{
  "model": "CTC audio transcriber",
  "dataset": "short read English sentences (LibriTTS-R)",
  "train_examples": 26041,
  "input": "waveform_16khz",
  "tokenizer": "char",
  "vocab_size": 32,
  "arch": "conformer",
  "norm": "layernorm",
  "activation": "squared_relu",
  "mlp_ratio": 6,
  "head_dim": 64,
  "fused_qkv": true,
  "qk_norm": false,
  "dropout": 0.05,
  "inner_norm": true,
  "drop_path": 0.05,
  "wave_strides": [5, 4, 4, 2],
  "subsampling": 2,
  "layers": 6,
  "width": 256,
  "positions": "sincos",
  "kernel_size": 15,
  "init": "trunc_normal_002",
  "residual_init": "none",
  "optimizer": "soap",
  "beta2": 0.999,
  "lr": 0.0026,
  "beta1": 0.9,
  "shampoo_beta": 0.999,
  "eps": 1e-08,
  "precondition_frequency": 10,
  "max_precond_dim": 1536,
  "one_sided": true,
  "adamw_lr_other_params": 0.00091,
  "grad_clip": 5.0,
  "steps": 14500,
  "batch_size": 128,
  "epochs": 71.3,
  "lr_schedule": "cosine",
  "final_lr_fraction": 0,
  "warmup_steps": 720,
  "weight_decay": 0.2,
  "adamw_weight_decay_other_params": 0
}
Rows from block 2, named by matrix and row number. Each number is 128 + 24 x the weight over the matrix's rms, rounded and kept within 0 to 255. All counts start at 0. Numbers have three digits each.
# pw1: conv module expand (GLU, value and gate stacked) (model.blocks.2.conv.pw1.weight, 512x256), inputs 128-255
pw1.84:143099117159147142127127119152143113156134126140171164129088116172103133143106108109112094129131092140116129045129122137113115093160159162117107143108114155136147159089130123133142114141145107101117096070067160117124136164146100087108118122121105147091114125115134139108134139098131129103106119155128117109155113127147119132103110133154103130154152126106152136132111143094105134161142
pw1.85:097146144104143144147106115129083168094119109134129120146096139094135123161120134162122077148158143099121178139144144147137141121147160154120154096122157117124107116131165108133078150127145116125140100136110132124126134104153154120138116168129143134094160135120139105152083162129150151119118160121147114122131160139103177137122129095121142137137083151096123164094133152098139141146115
pw1.86:109113122119154151125081127118113103135134122132132122110117172128145124147121135088108131148134108077140157107134134117093124139125157157116145131140145112126163105125146112103119120161145165151104106134123147148099151114145146147111142115102134123114143128138153136138154095113158136105128104131127163149127115141124136104141124120118136110091099163100125155150137202133127128131149
pw1.87:094136103136163150124164096104134161136110146144135089147129114074091198124127161168126083121110150115140151098093110182155153094162167135154139134134167152121126119150113126121123085127135129151081158110116142135098123124121173164140102126092100121083113115141135098095122107156118123139133109144146097106107121159150118120087097147134099109130159106129110142116150133142103159103114
pw1.88:127117115152110098127076136142138130109141106092131109111122141075137108097150142131103121166147120114109132171133096139109136150166154160142143154141123160117145126122146118115097136129121176137143129170133117118142150145139168114084136162120126163126166149115110118155128138108132122138127164086103142127100103143139126132159104117111167119091080090111133150122125166118140101140157
pw1.89:154102119093153115150148103117144137104123122118171120158109143137154136106153135163119141153148169142143077094147140183101120087123089164156135135102164115109109126106126132121132098149116129138130101168107142093137130090089108141113161153107139084098097142146167082129152159126133177167149170108145104128143108138164143121156170130121116178119125151109066129150135121163136116161128
pw1.90:079104105119138143124130169148104069118124092189132129118115115122129088086110084115149105103148101118131117121149166129145169101132120143161103149181120123131156114121135124172106163152108135129152123119096166132123093144154114138145100134166081119130162152125119141147146151135128118147098147116140119148124147152134169122109135113118142156126158132135112130139119148122168141109134
pw1.91:143145150143146168152113088165123122106155066162138142144133134118126136109120132127140136130148080128110134159132124083130109085145127142138103132086157119127136154122138083121142171153119119112131105134099133117130106117118138086089149171125145153123111116153110148122118102147107151125132143137096126118095117109111155098170153099113138148157130098138149145147101161109151109112130
pw1.92:092176141135162117105142117104123101142145109148156115150128112078132136134082097108114137113133120117148126138126118080105140135156154154111164157113153135128115127169139141137119130126109162112104151106141142106150076117099141142168110183130098134108140106106163126158139146160139134144146122117152136114149132145134137114115123095165101143082126156135126169152179109132129141122150
pw1.93:125105159145121146080133172192126122120118139110175145131068136171094164124113129092096139138136160112149127120146079145127129125127134141100139136117123132121133090149112126134195128087152138152114148147087127124132113152161143102137115108143146117123095131147154129072086137125134100121167123141155086139178134120144128131123105126111102124095114127156112150119132088164151108093120
pw1.94:163100129143089150176140149138123090139111142116141136126082148151119105116123125104120145117154125159095099130146116181126140145102162098119109122124127172133127151125119137107130149136131109145134149081178112128098151179117094119104100132139158146126135109171067141123173148124121122140095128106121091113089137162149147111142114108108138186121153114157135105107127115117087103117118
pw1.95:190156128150134133128129144121115127102169135162119134127116113149061141130150128100113101119123148139160171111145122143135140122123121140119126135130143144107042129115105100167176093110134110143181098109112125129141117135160111144116138112136116132114148108123108106111110103113102100171112135142112150100163115134137118142121155107123099163127124144135110154098104112093166117153069
pw1.96:169126138123128138108149049078122108156168114078142091137173135091132154156146142137125156113136102122124103117133135073087130155107096167135184122163129125149148124146102144072127114132139123131097143148123132138153128080132173149122157094115122132145116152105133089101124128117149106129137083126102158151106140118121097089147094151150117107118112090114137108144141121149121146111134
pw1.97:142139106125136094097127125121142142124097121117095116150114137086186147132126108108154115155090129136104137159140143139112126100177130130137152137132126148145131115166144120160121177118152083149086144122108098134132139132152197165101127111161098136145106144115125150113086114129125143118134136154132115120120169131123124129140129153109127148128100140129149114144108109162125131056129
pw1.98:108129120110095121112106106121158101118112111149114099154136111111160138147155114123115145128148176101143125093100123128125131138174139146147144120116149132113147096111127119098135108091146133108139146139154084144168147105135153120103134131122102134105139147117105127153120121165097138136107110093128123186120127111142101120133089142117148120132119145134132137140112125117142133126167
pw1.99:100120103139131130136084150123142144083161174121114156127105118140109113159154136129151149128088059123095129092151118129073113122163118136135097147145098132130152124122132136141136156164138143161123127119091153133100159116178160130126110124134129136153122158152152153105081124131112111125151127148097141129080135132093173137137154125090128111156178119114143125123119165163114104135147
pw1.100:120129113107165162141133155151134156139111102136139155108109132169108107125118115175090124141086160113090143151140136139113099101157123137125133159117139105158118128115059123134128128173115116126092102144099149162119136172106119117151153115155159128121134113123133127148175144105130095082128132111173110126152123112110140140152159098136131177123152163120128124122128096117127114117125
pw1.101:166134160108133128146127144116139146115133125129116112163144110140120123113149159117112123118148156122172125077125134135121133111122137119135148136149152145139097117133136153132135112118169123118125106117131159103132131157119109130111108092099143135124114129105099065090154146126119148123119126125144109123181155125117098067138144115154116119194123175134087101086101120118115110150117
pw1.102:142094092138114113136090137129175115102131170154132099128127137143144173125189149114154117145134129158153133145080158137114101139157123134147121117123155137115125130140080131134146138090101095140081123058134119164132171105126110098142115114151103156137108073126118118111075159129104131151080087112100104123126112136124151118146146169160115129108152133145134087122131156112131123096108
pw1.103:112119126123148103103152134126114095101129113131116128135140047118102161100128114108139115112149167137104113173094147158179148125129121133141147144155129118104109085146121123146162074096131119077123149110105136125132110145140154129122125131118118183137145132095116150095088132159090105126101143097105105092112129111133128147090066135122103097172120122144153140133151107115140156134113
pw1.104:142161088137132120195133128110100155163130108142143128123140154129130099103119076162149134138108145114146085132133177122108120146107115132105106104125111156138104155088111088162123148122151111108151133123139154136138140144131128130131094136150179102130133164126164102147118136083112125089141146137152162134124137109112140125175093121095150139124124108153181150139117099095089098149145
pw1.105:118100131119085128083122123124144108109144141099152135142113121160143132125141114157133134136117089163123160156150159166156105147141126118144089133167148154102077128155158140138140134165133145114135128102133108087133082108131079106132131127145107122115113069121113093142111124155104175180142095165107105111149106155158080138150099124158096100151122110147105107101074140179135103126125
pw1.106:118143139106153130131179142130111141117177131138169126110139107116112128092102116149173092085128146120112119147101108114124102100126114117184139115143102139083139125102099111093125086142130132128128148154142140174159139102101137162177120100134084165126130154131142131086141150139133104107143128094150130105135149151128158105127107126128121102109149116125124104154157110128133144119149
pw1.107:123138110149126142136079125089137122109077128136097133138113106121139112160153112097117152103149147107125143176130102126107146158143143150094136093143116147122151131131095126121159131121122146146151180086146093124122146155165161145097126109129134133150110115152132153135123134107116128142116094131129092123167158116106147132138101146144094111115115090148131156104135123137127147169126
pw1.108:162160177157103134129114166150136107131129136146091118102124149169147120117104154124148137169116117149157109083122150170158138113138142161131141151085115135129126155099138138187122101082153127140140101109079099114139114138155094097150087144083121130100160108136101110131151105134126129123138093183136137108129095132128104148095123102096105118141108114115152136108130087127118128106128
pw1.109:175144144135156150111121123116102132111146084132100115117115118097119133107091149152106145133108110107118128152142118150160082147126128148111168108148128156140107102133081119128109128131101131114146121143123113129116095143184146151115132171128130121130159117128098130085155153126115130137115165098125106131148118156107091144151116101111132127133098133129124158119123093096142110157116
pw1.110:145124135117125116119093179138142122158103099141111095120123090143114131101144102137093107121131145127162127116090140159150136130154127095132143191163130136136147121116159140137137150163125114132124152137102140129087136128149132136132101138144097109150098114123124089135172139101134123113124130107117138109148106144080151126154147172117132127106117140088085132140124179178138152150122
pw1.111:108133133115141128183144074157083120107157083106145164130111102101159117172109124136152136167085114151100091152111136113122115102164128129156151151094137120107158113129115122110135171123125120168130114120138120129185093106132157122100144149169126114147125152130152119115150095159141108119145116164155150126095146135165157133133174124118118149133113140100102126139095154088128159100107
pw1.112:148090162138138123080164124140144127136146115106129115162135143171149154128121146101146132149124139115150143130160103137137087098178114124100134145117133108132082121135115119109099131125134154140155123163104113137116082118076170155134146132093136130165093127131187149106117127171153089123086098128129167148131122141173104172105146151125148143104083084074130142121123161129098126126120
pw1.113:110125163122125149108131153121163103101107124123101110107120146163085150095150111095091137098128139110145113161150102139155103152135111148132112135077108130128132130133105094120119149081121171102162127119082120133127120157189129119097108136147117140152090140122117155071143109137101127114170127117168121123145110159121117101107113086133136159142164121113126165140124081135133125137140
pw1.114:127147132131137091136078163128119094141119089134098096120099171111099110090132166156116125142141147089133158151155118119098170068132108114080145107113140129162110106092124110124123138108134142129132125140108141107115124109124141115116141154125130125105188162132155123125107185116146130140120171131171134154171167130074124157116104114142163137097111122125133151151150115115159144155152
pw1.115:114116148133150115129115120103116131140127110149164120154114111138114134136142147116151124111093133159145146135144160117154113144102136128127126125141124125138114084114146152114124123102136132124159143127120107138137076115103152153163143159169145142113155082117098126152130092116091126137113111149182145105102161091141112147143111130145128086131136132129128131134143125112094139120115
pw1.116:169154152104115118120129102110117109113121142135115149123157139119147150129145170137083114115142130122124123125143124136143162102118131088131153126109151131131091110141150130103161131113139103149125165127125127128121156108162104124149114165105135125180084123165143131124162118113162170102121138139136108143124112164139101113163148097090135108085095148100101120127145127175157133153116
pw1.117:115099168134141132104144167120130140156107145158160136099097137110157140138125125151137097135133118115144125133160122109188157117156128165125121112155082111151163131118096145125116131126121125091155109175110177151134146109097117126133146096168124135119138120140110126140193111137120124150105139126119146099156114133117110140132121133146133128152128133037152122130101157127126167137130
pw1.118:119113143096125114153102083112086122123160128133106080135122120161108134136144169136089124134124115126112163163104144132113143175131143112142169121147138139143107139115105166137079128105152098131144102115200096093126157129128072152117194125101157155137136142095098077187094157126173105125115145082148139125111142150122129128124096156180125115109118138161154115122111148090129096151115
pw1.119:112128158173115146139166151169119147104143139118143158144146157132105086133142168089153104168161071132142116111133119104123160133179139186123123147128149108125148097140150140099124148163111147121113144128104138124112129132106162101136126126143130104153129094090145115113153108155142136098137113121163153140094145127097146157103102094131148148117103115085198125105135171121136123126117
pw1.120:122149094160098119098151116165142128160127132102126142140116123134127183145132117098129155118062132103110133133101117145123137148100126101142142162129137143108119140146120150113116120118134166160156142122129125138131120135112110115135070139086111135132109141136103121114090169138139117100140104151121116151143120110145135089115168137128114114166146100168131114134107118142158161127142
pw1.121:087124137062138109203125112117153152126139139129142135135093141125136123157118137178112104126125102111094118131134079133121127138130185149151157098081153120176111144143093121099085147138126185175156144166104147106160121137100148128137142123109126116135127131158134169154164124098124142123153145170134169121110094169129137106138143091126136137133142126102126082160154112125109073151175
pw1.122:121144104139141125129122122070113089140174162113127118131155133102135111129156106096126127138109183141137128169121109119143106139108136141129171143125121137076161130143120163137164099106076146153082127126104109092139118133126175126145104096136125126095136130127120115118121109150122151118140105109125129098108135115130119113146171141125096136115114130091105143103120153116116083126114
pw1.123:100169095154130143127154143122139136087115126116131145109140121138161113102137142121134103111142121166138146162104105110185139112128119122159116138173147120136141110174150137149121099064139127101077151137109110135182094101132101114130132150168126124187146142122129139117083157115155110116106108165120133109110148124137127096131155130129112147152120163163115139113106094127099111147109
pw1.124:147122127097120108134168110194114115101162127148101151134142116095134137103120152099144113176114140127149139127128135153150124110123140137125140098094157094139122177151127119140109136148140111138137084124126105117135095100076129105124133133102088104149123099148147166119107107161128105132126128138123082160110112107118114096096140110104135125136116119144128101123122131098196146116112
pw1.125:124131071124150172116084106140135133133109130166118104093127116130155178127093121138122131128115139101128164089112095160100134156154185129111120177114157128117102123140112131120109109112135134149132133133127124151116120151131135151149077137124129123086133102168128128148147122116135071124125148141160140145127104154126098113116129113143132158135115140136100158155120093112151119103137
pw1.126:118117110129117190155142138138161126139150128154119123111116148131106133137149147156119129129127140101150101163107073140103095126145147125147109143114129111128127099148129136116115131136115187102142124149135118129146131117108132141104139118141174094140112120161169097134143154133160146107136133186142136130165129154119116149147153103119102146084146150124127111149081131114104143147123
pw1.127:135105137099143143141140159147159158113124134120104153136098122169112106150112115121101135113111121119110112109125125125149169149138137111097143156129132142145122127144137145117126136151084165109114105098133128114097101106135144125115116101126155071121104119153188155155137131083115145116148145172141129114158116159090119147106151116134105140143143146147112133157108125122127138150134
pw1.128:135095124137142142089159138179152110161138142164175117117135145116129120162131142101148132123114141147165107122077109130133120114151122127102107125115173122137132105154125163078125144150145115141137122126111080117140145145135112112138167139146093134134152089122141134105114103144161156161135127146127149132118108112141136140108114129114136106127095133128090116112142113123159120133149
pw1.129:134145118158141105137118151125128112114103142150134116116129108104187119122141153122125142121114121198104138115125169156126101145103165115102117154138127135119048133129121083124151145121129103078140110096129108156118147140156087125143113156127139113132141129154156125159144116145116112176127100108125089132099094112144115116122126138103110144119141201124133109120128104127100095081132
pw1.130:128128160141099093123100102106134158126088119080116130132134138120165131102157130115127118150105074139113128135093145111084115181145137149109159142127119139114113122102122127134140169133111153122119132083115120144147132107140133136124107145109158136109149103140177122152133155099111126133128144089109156116153172094130167145097131132148134159134117099164127145111154140113157129147149