config.yaml
input: "waveform_16khz"
vocab_size: 32
norm: "layernorm"
hidden_act: "squared_relu"
dropout: 0.05
drop_path: 0.05
positions: "sincos"
adamw_lr_other_params: 0.00091
max_grad_norm: 5.0
Rows from block 3, named by matrix and row number. Rows with one number belong to one neuron. Each number is 500 + 50 x the weight over its row's rms, rounded and kept within 0 to 999. All counts start at 0. Numbers have three digits each. After the name is the row's rms in percent of the matrix's.
# fc1: first MLP up (model.blocks.3.ff1.fc1.weight, 1536x256), inputs 148-184
# fc2: first MLP down (model.blocks.3.ff1.fc2.weight, 256x1536, transposed), outputs 148-184
fc1.702 105:489589496529611533459501419536487516537506540575428498463491595553538532564511578495473498467519496423448408425
fc2.702 108:528509558626504465398504578435370575516447487415512581572468511452465561566509581550521459499571525484518474550
fc1.703 095:493540535548558414386455505590487472475384500511492496388604541509501524592489496597492461479459513553481484507
fc2.703 096:530519422680511501541491407502536503429478447443537466570524448522596489524488520430483496441505552548432586441
fc1.704 100:559500453596542512463466433628553541521533484418483463521535395618475492407479451569565431547504418486383525491
fc2.704 108:543507492488557490529519526565515489542491497521492528575611417440402451502516496517468506529505600456413533605
fc1.705 099:455544537540506425464506497477519426511522484417575507553543571496508513579596531402491425458528589527410494508
fc2.705 091:440526415521520444470553524509548468469522535472457434573439498508482549418555513534588573499391548539464546514
fc1.706 093:559548549482430586478577558399513555441508486554552527527429562465518516474537469426465488533450466503522505501
fc2.706 091:458423505493485507521489379508606524432536505563456527453445474510483595522428475508480513498617445482479531553
fc1.707 106:443516495492495453503548615512307579554533575510476527591567474421397506501513493475542439366429480459472570501
fc2.707 102:493542456431501417430535547445494413465531521568540593522439489481516479416513558510472506509510526587523526524
fc1.708 101:501487504335439412514573490581569508523507511495520475481518491394570560456402541443477574431492508566556536489
fc2.708 102:492532504444532462481532451464502550582486449473404556587475529468505509521515524504504438448504439503537543485
fc1.709 090:495487533559469520548476390476507515477532524475564533536507554399484476409458613468584542481486473492397494557
fc2.709 082:469495485503580467522548474538572521432555559459521489594510465496509547489510573498447408423543517540535447532
fc1.710 077:528456418475425448466542442554521567553500504419472485458495500454506461477558509537553474498464412488500533547
fc2.710 071:408498472445548532489521519484473480457500463488549491587479440448543517448493500507578521471568482482429491485
fc1.711 106:423508634459497529571582468494455519513490497468479472478458485525449508483466521537538417563476418459544464505
fc2.711 104:581514504382471535436485504455528481543493475552556523447438534538546581392476585498494504512542473526470533538
fc1.712 095:488546543459484428498492478498541530486478473504418567549527481514535519509491459498466494545499408450467517560
fc2.712 096:489520390390548522545406427502414514466453518563568467517448501469491484484513447493460421340525525498566534510
fc1.713 111:515378546515462468449542480540496428542482422503513516380468506451588538464512564491505555498461576456447547456
fc2.713 109:557491589611519457488480450467528572531467449554431530545468493459398479433488492533563504531531529508490443533
fc1.714 089:484483613493439599537429524449587422493419541606553406544470464443486468469416578449535465497590562428487488524
fc2.714 090:444533502549543485463564528591517521439463456498378438536568449525475475472514646469468412525397560530521536488
fc1.715 107:511489501513544487539491479468414499583561569486497598479457534484420564483520467459443527436469518497450467461
fc2.715 109:509431487461459466516552520384580498537431453549536496511468510527413544500486476486417482517604437480460465501
fc1.716 097:605492566571443540458540435584426543519469528465469466548466427478444512445474420523470427506506513468552453476
fc2.716 100:467551497524559524506522441474537570458585484514547449485561438484527500476435487540546441525487452537528319456
fc1.717 103:427486499417500458448602504439542603448477442578567498460459494419594460571514479497412523504449532481460458470
fc2.717 101:491503483502495434460444489522567552445569504351558531610514454543487478505541527524550493605497434506563469592
fc1.718 095:500459431557461514473493554461501462502598578472461553438528468530470492461446525516528421442590500484474470587
fc2.718 099:422454500480452532579503475520596544415476497552542444546502487393437505467446539427496491496567564515534528494
fc1.719 107:414543525418553528530420463558561549496500565468404545450544466540459420396460386516402514448470445490590515522
fc2.719 106:543475450502515554521521528505565461441503512444541504416604475523494542570543487517498499493487515539424441562
fc1.720 096:555470467491567469427512524456519422488427467531530513569494432578465407475470454525529506506433591506540469528
fc2.720 100:573499491458457473495570508545454519493546508457513409536477585491501515574558489486470481568563543520571532527
fc1.721 092:542486540533467461439505467559483542493422512519508519516550498483452502402481434410465505560445566564514539565
fc2.721 098:397497514470471519460502453531527418492532484489514502571472547514391567569475501507518534634517472486518399548
fc1.722 100:474440431564503465532494542437529550457419475544556490450476564421501471482502502565501469503435465507494542538
fc2.722 095:512569512450550500568578419548492426500492570370490535504511650545581468507475457448558516504463524518462435590
fc1.723 102:464564473524508495562480544541412486526475502525485522441482510467535488557536467537421419532446475591490478474
fc2.723 105:377500489492468527469527504530390458522537543525420502470473501470500464574554401495534452592472518544410554390
fc1.724 103:510443365458486446490565466413486420496514480551620510461486592524547515547489585539461466528465528571460524505
fc2.724 105:478473529538478563403503502560534568490506488475517418434503569439463480481504500464596585504545533432530595552
fc1.725 102:495509549413480386513524461460484450459485495489530539494495471470536578519374428478489462540443537391475415518
fc2.725 105:595486465395493523546530409481518500507454536600540635441428450550514519409481375514420534517473507481588419502
fc1.726 099:407444437533560562430448505486479475460505418614559500499486480516478472544466501447393455489441495593534487456
fc2.726 102:543531555486544458505578501476491527573351504523524400468523591582480522502521559415621555402436512459536444568
fc1.727 095:458508551552528479529510494492494425459484446423487414556469507480446493505470529513553505502505529482598462550
fc2.727 094:488593467566516511497547580522431441562522417480604512535487516582478421506447511617496564474564506550415547434
fc1.728 096:442465514545560463508480496456475568563535425484532493530516426425484532478558577541446521582466591509498563473
fc2.728 096:486512587448462482450469534514488499497503564453542465513512556602503487492506517496442574477583485535424508497
fc1.729 101:490551555429514477476498546503523563524541489557575390529529459458407409452494472496474500464454426409455573512
fc2.729 099:497510466524494556475530540456499475503395541476399473536649475478472478445550464540407526484484551422550591497
fc1.730 092:460495533533502477580526530472618490539439486594528502440561436520465565502528555462533520473503491469563537490
fc2.730 093:447566505473483458489473508598578480438590535529527368634460470518525474470496533524456451511525553463450548549
fc1.731 092:540552521482558556413494518493567471491470508488457494522505436477459523459484503463439478577464510455484470466
fc2.731 101:417491557486472464494420498554492528551529449432534587458484473512499435499476491497518541532601523421563545415
fc1.732 104:543454432389484521492387424480364461548498468441447542558424550590455518487441531507475544496449513512530435501
fc2.732 103:587475456518544403527522557534454484518501442536496578490361463469430492498489442457552443585464529525571489446
fc1.733 102:536506440547551467437530545468429558483521504499497487454531531479504531475484485545484526418514527448514436491
fc2.733 102:517543532521447484595597471464542483520518540469410476487531525458492496476489443468504561492438530466513558512
fc1.734 103:469441497505542519387590510442619504541464490512528505464463472436420539479475486474515534535465530502472412532
fc2.734 099:436511560517519505507459477539325489575451514535525564542527458573559522484515477513531506538513471552486536481
fc1.735 101:533458542484485450487451494430486503598526433546498516501618600398531487498537556482516453492465513426466405385
fc2.735 101:475445523463479474514507471518582552554500562483515648490527470524506439510517455525405474589504463502507525485
fc1.736 105:423465464584480401479480526506495474511527526520421530468435478489539520422485520505476603560457415471466525406
fc2.736 103:564515504535511583493528478400573496409374481542356472526486553499563474554515524459430475564508461481575542558
fc1.737 115:474481437554481510465533506440516528511485520557477436473518559594503461419478500420520433549512516471524428450
fc2.737 111:538563411511477516507465562542449514485515504394467521484505497479452606417534471505453515444444554480625526495
fc1.738 108:551531466510498529425485449469516549515529540529501440513415422455446491533517538479568408636529411516510452558
fc2.738 109:534522534466653505520526544424454470586557402457566438513493568438462506450438496521428502476534548415542500491
fc1.739 095:447556537468555516469519466521473522567484497455363483463463504407424467473500529463406445588494535493535521503
fc2.739 094:388467535551597465526501539501531569427525486437422471535499543530500427535561478524487515533482525420539457497
fc1.740 090:426488449521499543479476524496502439456536433466470562428557506495499416497462449506575533480468527552536445534
fc2.740 089:432460481552493537597382501432461465461374476591442506604494492484557448426504610533549529410521559525490572460
fc1.741 112:480527480517531470496441471598477453543560495584451500535533453419562461485423512581426505432460580495566466515
fc2.741 107:560429588597499487558555510436528470477441449455551483482519542526465530511581456476548584516442518504467565542
fc1.742 094:540439373487443502502545430519420479511481578410541430522527510424459494550487530443512556446340501515480547490
fc2.742 094:487427470500435515529504538491515407480449587513483452538457550430514527502428431547468540530534371548461473477
fc1.743 112:623496475530446567483500470429541559545452368484462520427506559516503441492538543385457584466429446554544526506
fc2.743 108:410637470519453427499552549513554437448534527497570468391593503482482441489459504446560436557508558536488528485
fc1.744 113:491507428468402452620527477590512560568588527662451430478465548493474521425509447496438513493516480468444464523
fc2.744 108:488445450571430510495513490555394509503509468485492505424457412608420479595421435479544555447552585560519573470
fc1.745 107:487500484579412486461423525457450427583446546514499571498462326517420424373425515559511521520559538569493425555
fc2.745 105:464534528568523515510577495527440513501435431521408585528448480425491583548445515489483433473409540446511445475
fc1.746 101:535469524479486568487548510606502516572568474566480463389529447410487520511402376542421523515500521508490539543
fc2.746 094:470487429538471549546482531420380431458502567532458500528488541518448539504508523466550508464562481506564456491
fc1.747 099:497542518498495594479523522475501446491408439499522488425569426386464502513517508543502471451491454486535544467
fc2.747 098:461490564514558481440490402536498479530534428521552525513457454471560527451482471424390514441507410482439461512
fc1.748 100:410455545509555447445462465600389544475585529459472498543534434619455549479506542538555448489545410468489506506
fc2.748 103:564527489549530497490621503498452409494533370465371474470516345517467433485475459509489429509537549573520551582
fc1.749 098:537495483585518512484586582565461468571446526544501563470510495494499455401468457453504594581453482560525488572
fc2.749 103:523567369566588526523541473556430548441507584472541577544417540501428498466532497513514454549465459477533466456
fc1.750 100:464485488489509474458468426460611454531496552487581469461479542557434528612459548478473530552443551534482547460
fc2.750 108:561539538397482450457524499477553481562505497426550584541443470544523494492533543510464570579521432481568407477
fc1.751 094:444545418505473527510501501445563568562520422505529480375480589501514483421514539468495484452484600489474438434
fc2.751 095:400438495501526505473535489524458449555461475440547411487471377432464461516542633545510462549503525560530481429
fc1.752 094:495518568452429492480411486460503465506530511555497499491523395488515585498520378544506450534471484488585521414
fc2.752 102:509469557435518438439537505497429533491494400432415443573470429465597535588571388517541492481452546497543482468
fc1.753 088:535472439457487479439491444545476530505487527528485415440442493508513497363437599513549473494462540545542579451
fc2.753 092:631566485563543512482489374466515556566483359417456551466457496527425543513524535471605453493505492481507492438
fc1.754 102:425451527512550505482439489496445543522508424527472460569500494524456572471530515500459446442442518421499549475
fc2.754 104:494438475586560471529548447490560490483548466472496567568548347486524513507544492616454447434531560485580594547
fc1.755 101:507462396500446529489464545440514458543617476451512521468530491525481494497549445513547442448510467394508477513
fc2.755 103:436532489561484509504503429554491517571575556444507516553540437410485504483591453467476499429457540523569440530
fc1.756 095:495575470513464448409481460485565414559517506415509515522526485533445499510452476502555449491516459476475469454
fc2.756 098:604478537456398491439497434452463507495419416447583599455521487486490455475508480487514522394511490493527462584
fc1.757 107:529425566507422518531399491476561461527491417432513511449539442536542533491579483541471484474465440500532560471
fc2.757 109:407486528491561451502409563548520495426493508525478567548514528552511551536477395499381491449535440454493471497
fc1.758 102:522499521489620533579439523537478506464597451450539476513473540543612514525509408471536491548424550405477491575
fc2.758 104:395443503466469476482498539486441554447505531530475597453589453476479441492472530507502499537450448491428578420
fc1.759 086:447413518479419508492529444545597445519473564596492495496427486514470408530573462562514555608424483537474434556
fc2.759 089:470495526399467546514513444512550542366639549491399512451549561358504536441496467506531444544470471499493491524
fc1.760 096:600543490492507481502453452542500475523395515442525450436425556418564461558498476546472584525475485534564498670
fc2.760 094:522433506544542453421558536549489576602574511533469447514412536542383577484530560378535389570460510473419482410
fc1.761 104:523427459522497498530544528506423512538572405578533422545464506491460478469508450539406544434489509548474526413
fc2.761 098:430575512478386571531555480626545457465417554552443502494516536640481435484466482543576490504496496478534463476
fc1.762 109:537527459451530493459514496504616548539480534528441548422548485507617420522487487573460482492492563528528486513
fc2.762 106:509458535550470494543536568504555480494365454544549455534510602506422571614469528534482437538564487535459529519
fc1.763 093:447462580481488448458429439510472445550521437513512533439482530549498469499473520500589421486555456487415513527
fc2.763 096:508533530438528483523477443374453566467459467387520620459533550565521509466442489454524524435482502470504440541
fc1.764 093:484497519462510563549474509505450458543530499445587515494501533534427563503481535475479546539553425530517488605
fc2.764 098:511565526513521477474378515458576580434479510531573509533437407467536553422530623610501459475561516481467488545
fc1.765 103:591453586530487479560527469524430500453528426520452470441506558525399430447492547441451483479484535604462398537
fc2.765 103:569469411426519472514458503452488657497491595484460462453477545486508513572519514435457486434539458496564439426
fc1.766 101:511493559404529565494516415464431567495502438546507486480423471464474492552526494428547464568496495540403480507
fc2.766 106:525479544357551479487470509451523368618442511557594493570463560550542497522449590486504569535494526519451534466
fc1.767 098:477479465550410508557535410363469495481541479410480454483588502457476519503489508506608522522404508545532506519
fc2.767 096:450510493502478504421547499555491411525547423541553607524481534567472508461392538437526493534537404524505493479
fc1.768 112:544560636568498525437503438467512463550463627534525568473535517510501485476567462512520517531455483462469513433
fc2.768 106:475489485493552439442479403481547571570580491377532479447491474471600522564577570585484532528484514427495506540
fc1.769 092:456562491536483500489499466473543585536487545465499522498543513496492506509385486484496516440501457492579408459
fc2.769 092:540530502488472524502510510553476537547516491451553386475492482497516455517477471580438492495483563551528496503
fc1.770 102:530450460425484540690440568493550477541430538466493559544496462491554460570522513626431492538448553456516512552
fc2.770 100:584528562555496436425569490422549515447476488512446435445440460549425479468462495335638454550565490532486485466
fc1.771 093:408526509452595456492534478513534536534491504414494514484536552436465469391556466532469523460445476506548496588
fc2.771 094:526551480460541514478405491461412522538445436456562595609460433511488440425584499512453494471489563527502521490
fc1.772 112:539473479551470477401520532480419546527509550498515585494484536451548470529527509551500485500579498487451371549
fc2.772 106:531411396507523462545567551464495365539547481438504427479471582492518578521460462502514492556476398572407539500
fc1.773 102:480506485428485503454496478566430425496480471509510519440470531492462462431413515502461465613450508483449528555
fc2.773 098:409490534487517509621518557553565606449475532580482516519508424542514436447452578507528394472548472503521570511
fc1.774 101:536515410468486457520430350526526488511438466509483509568448548551496439500585451536470566484421443522499548499
fc2.774 103:555492421505486505425548504498446478467469406424575520514501612478466542473414465463498465615527479528507595479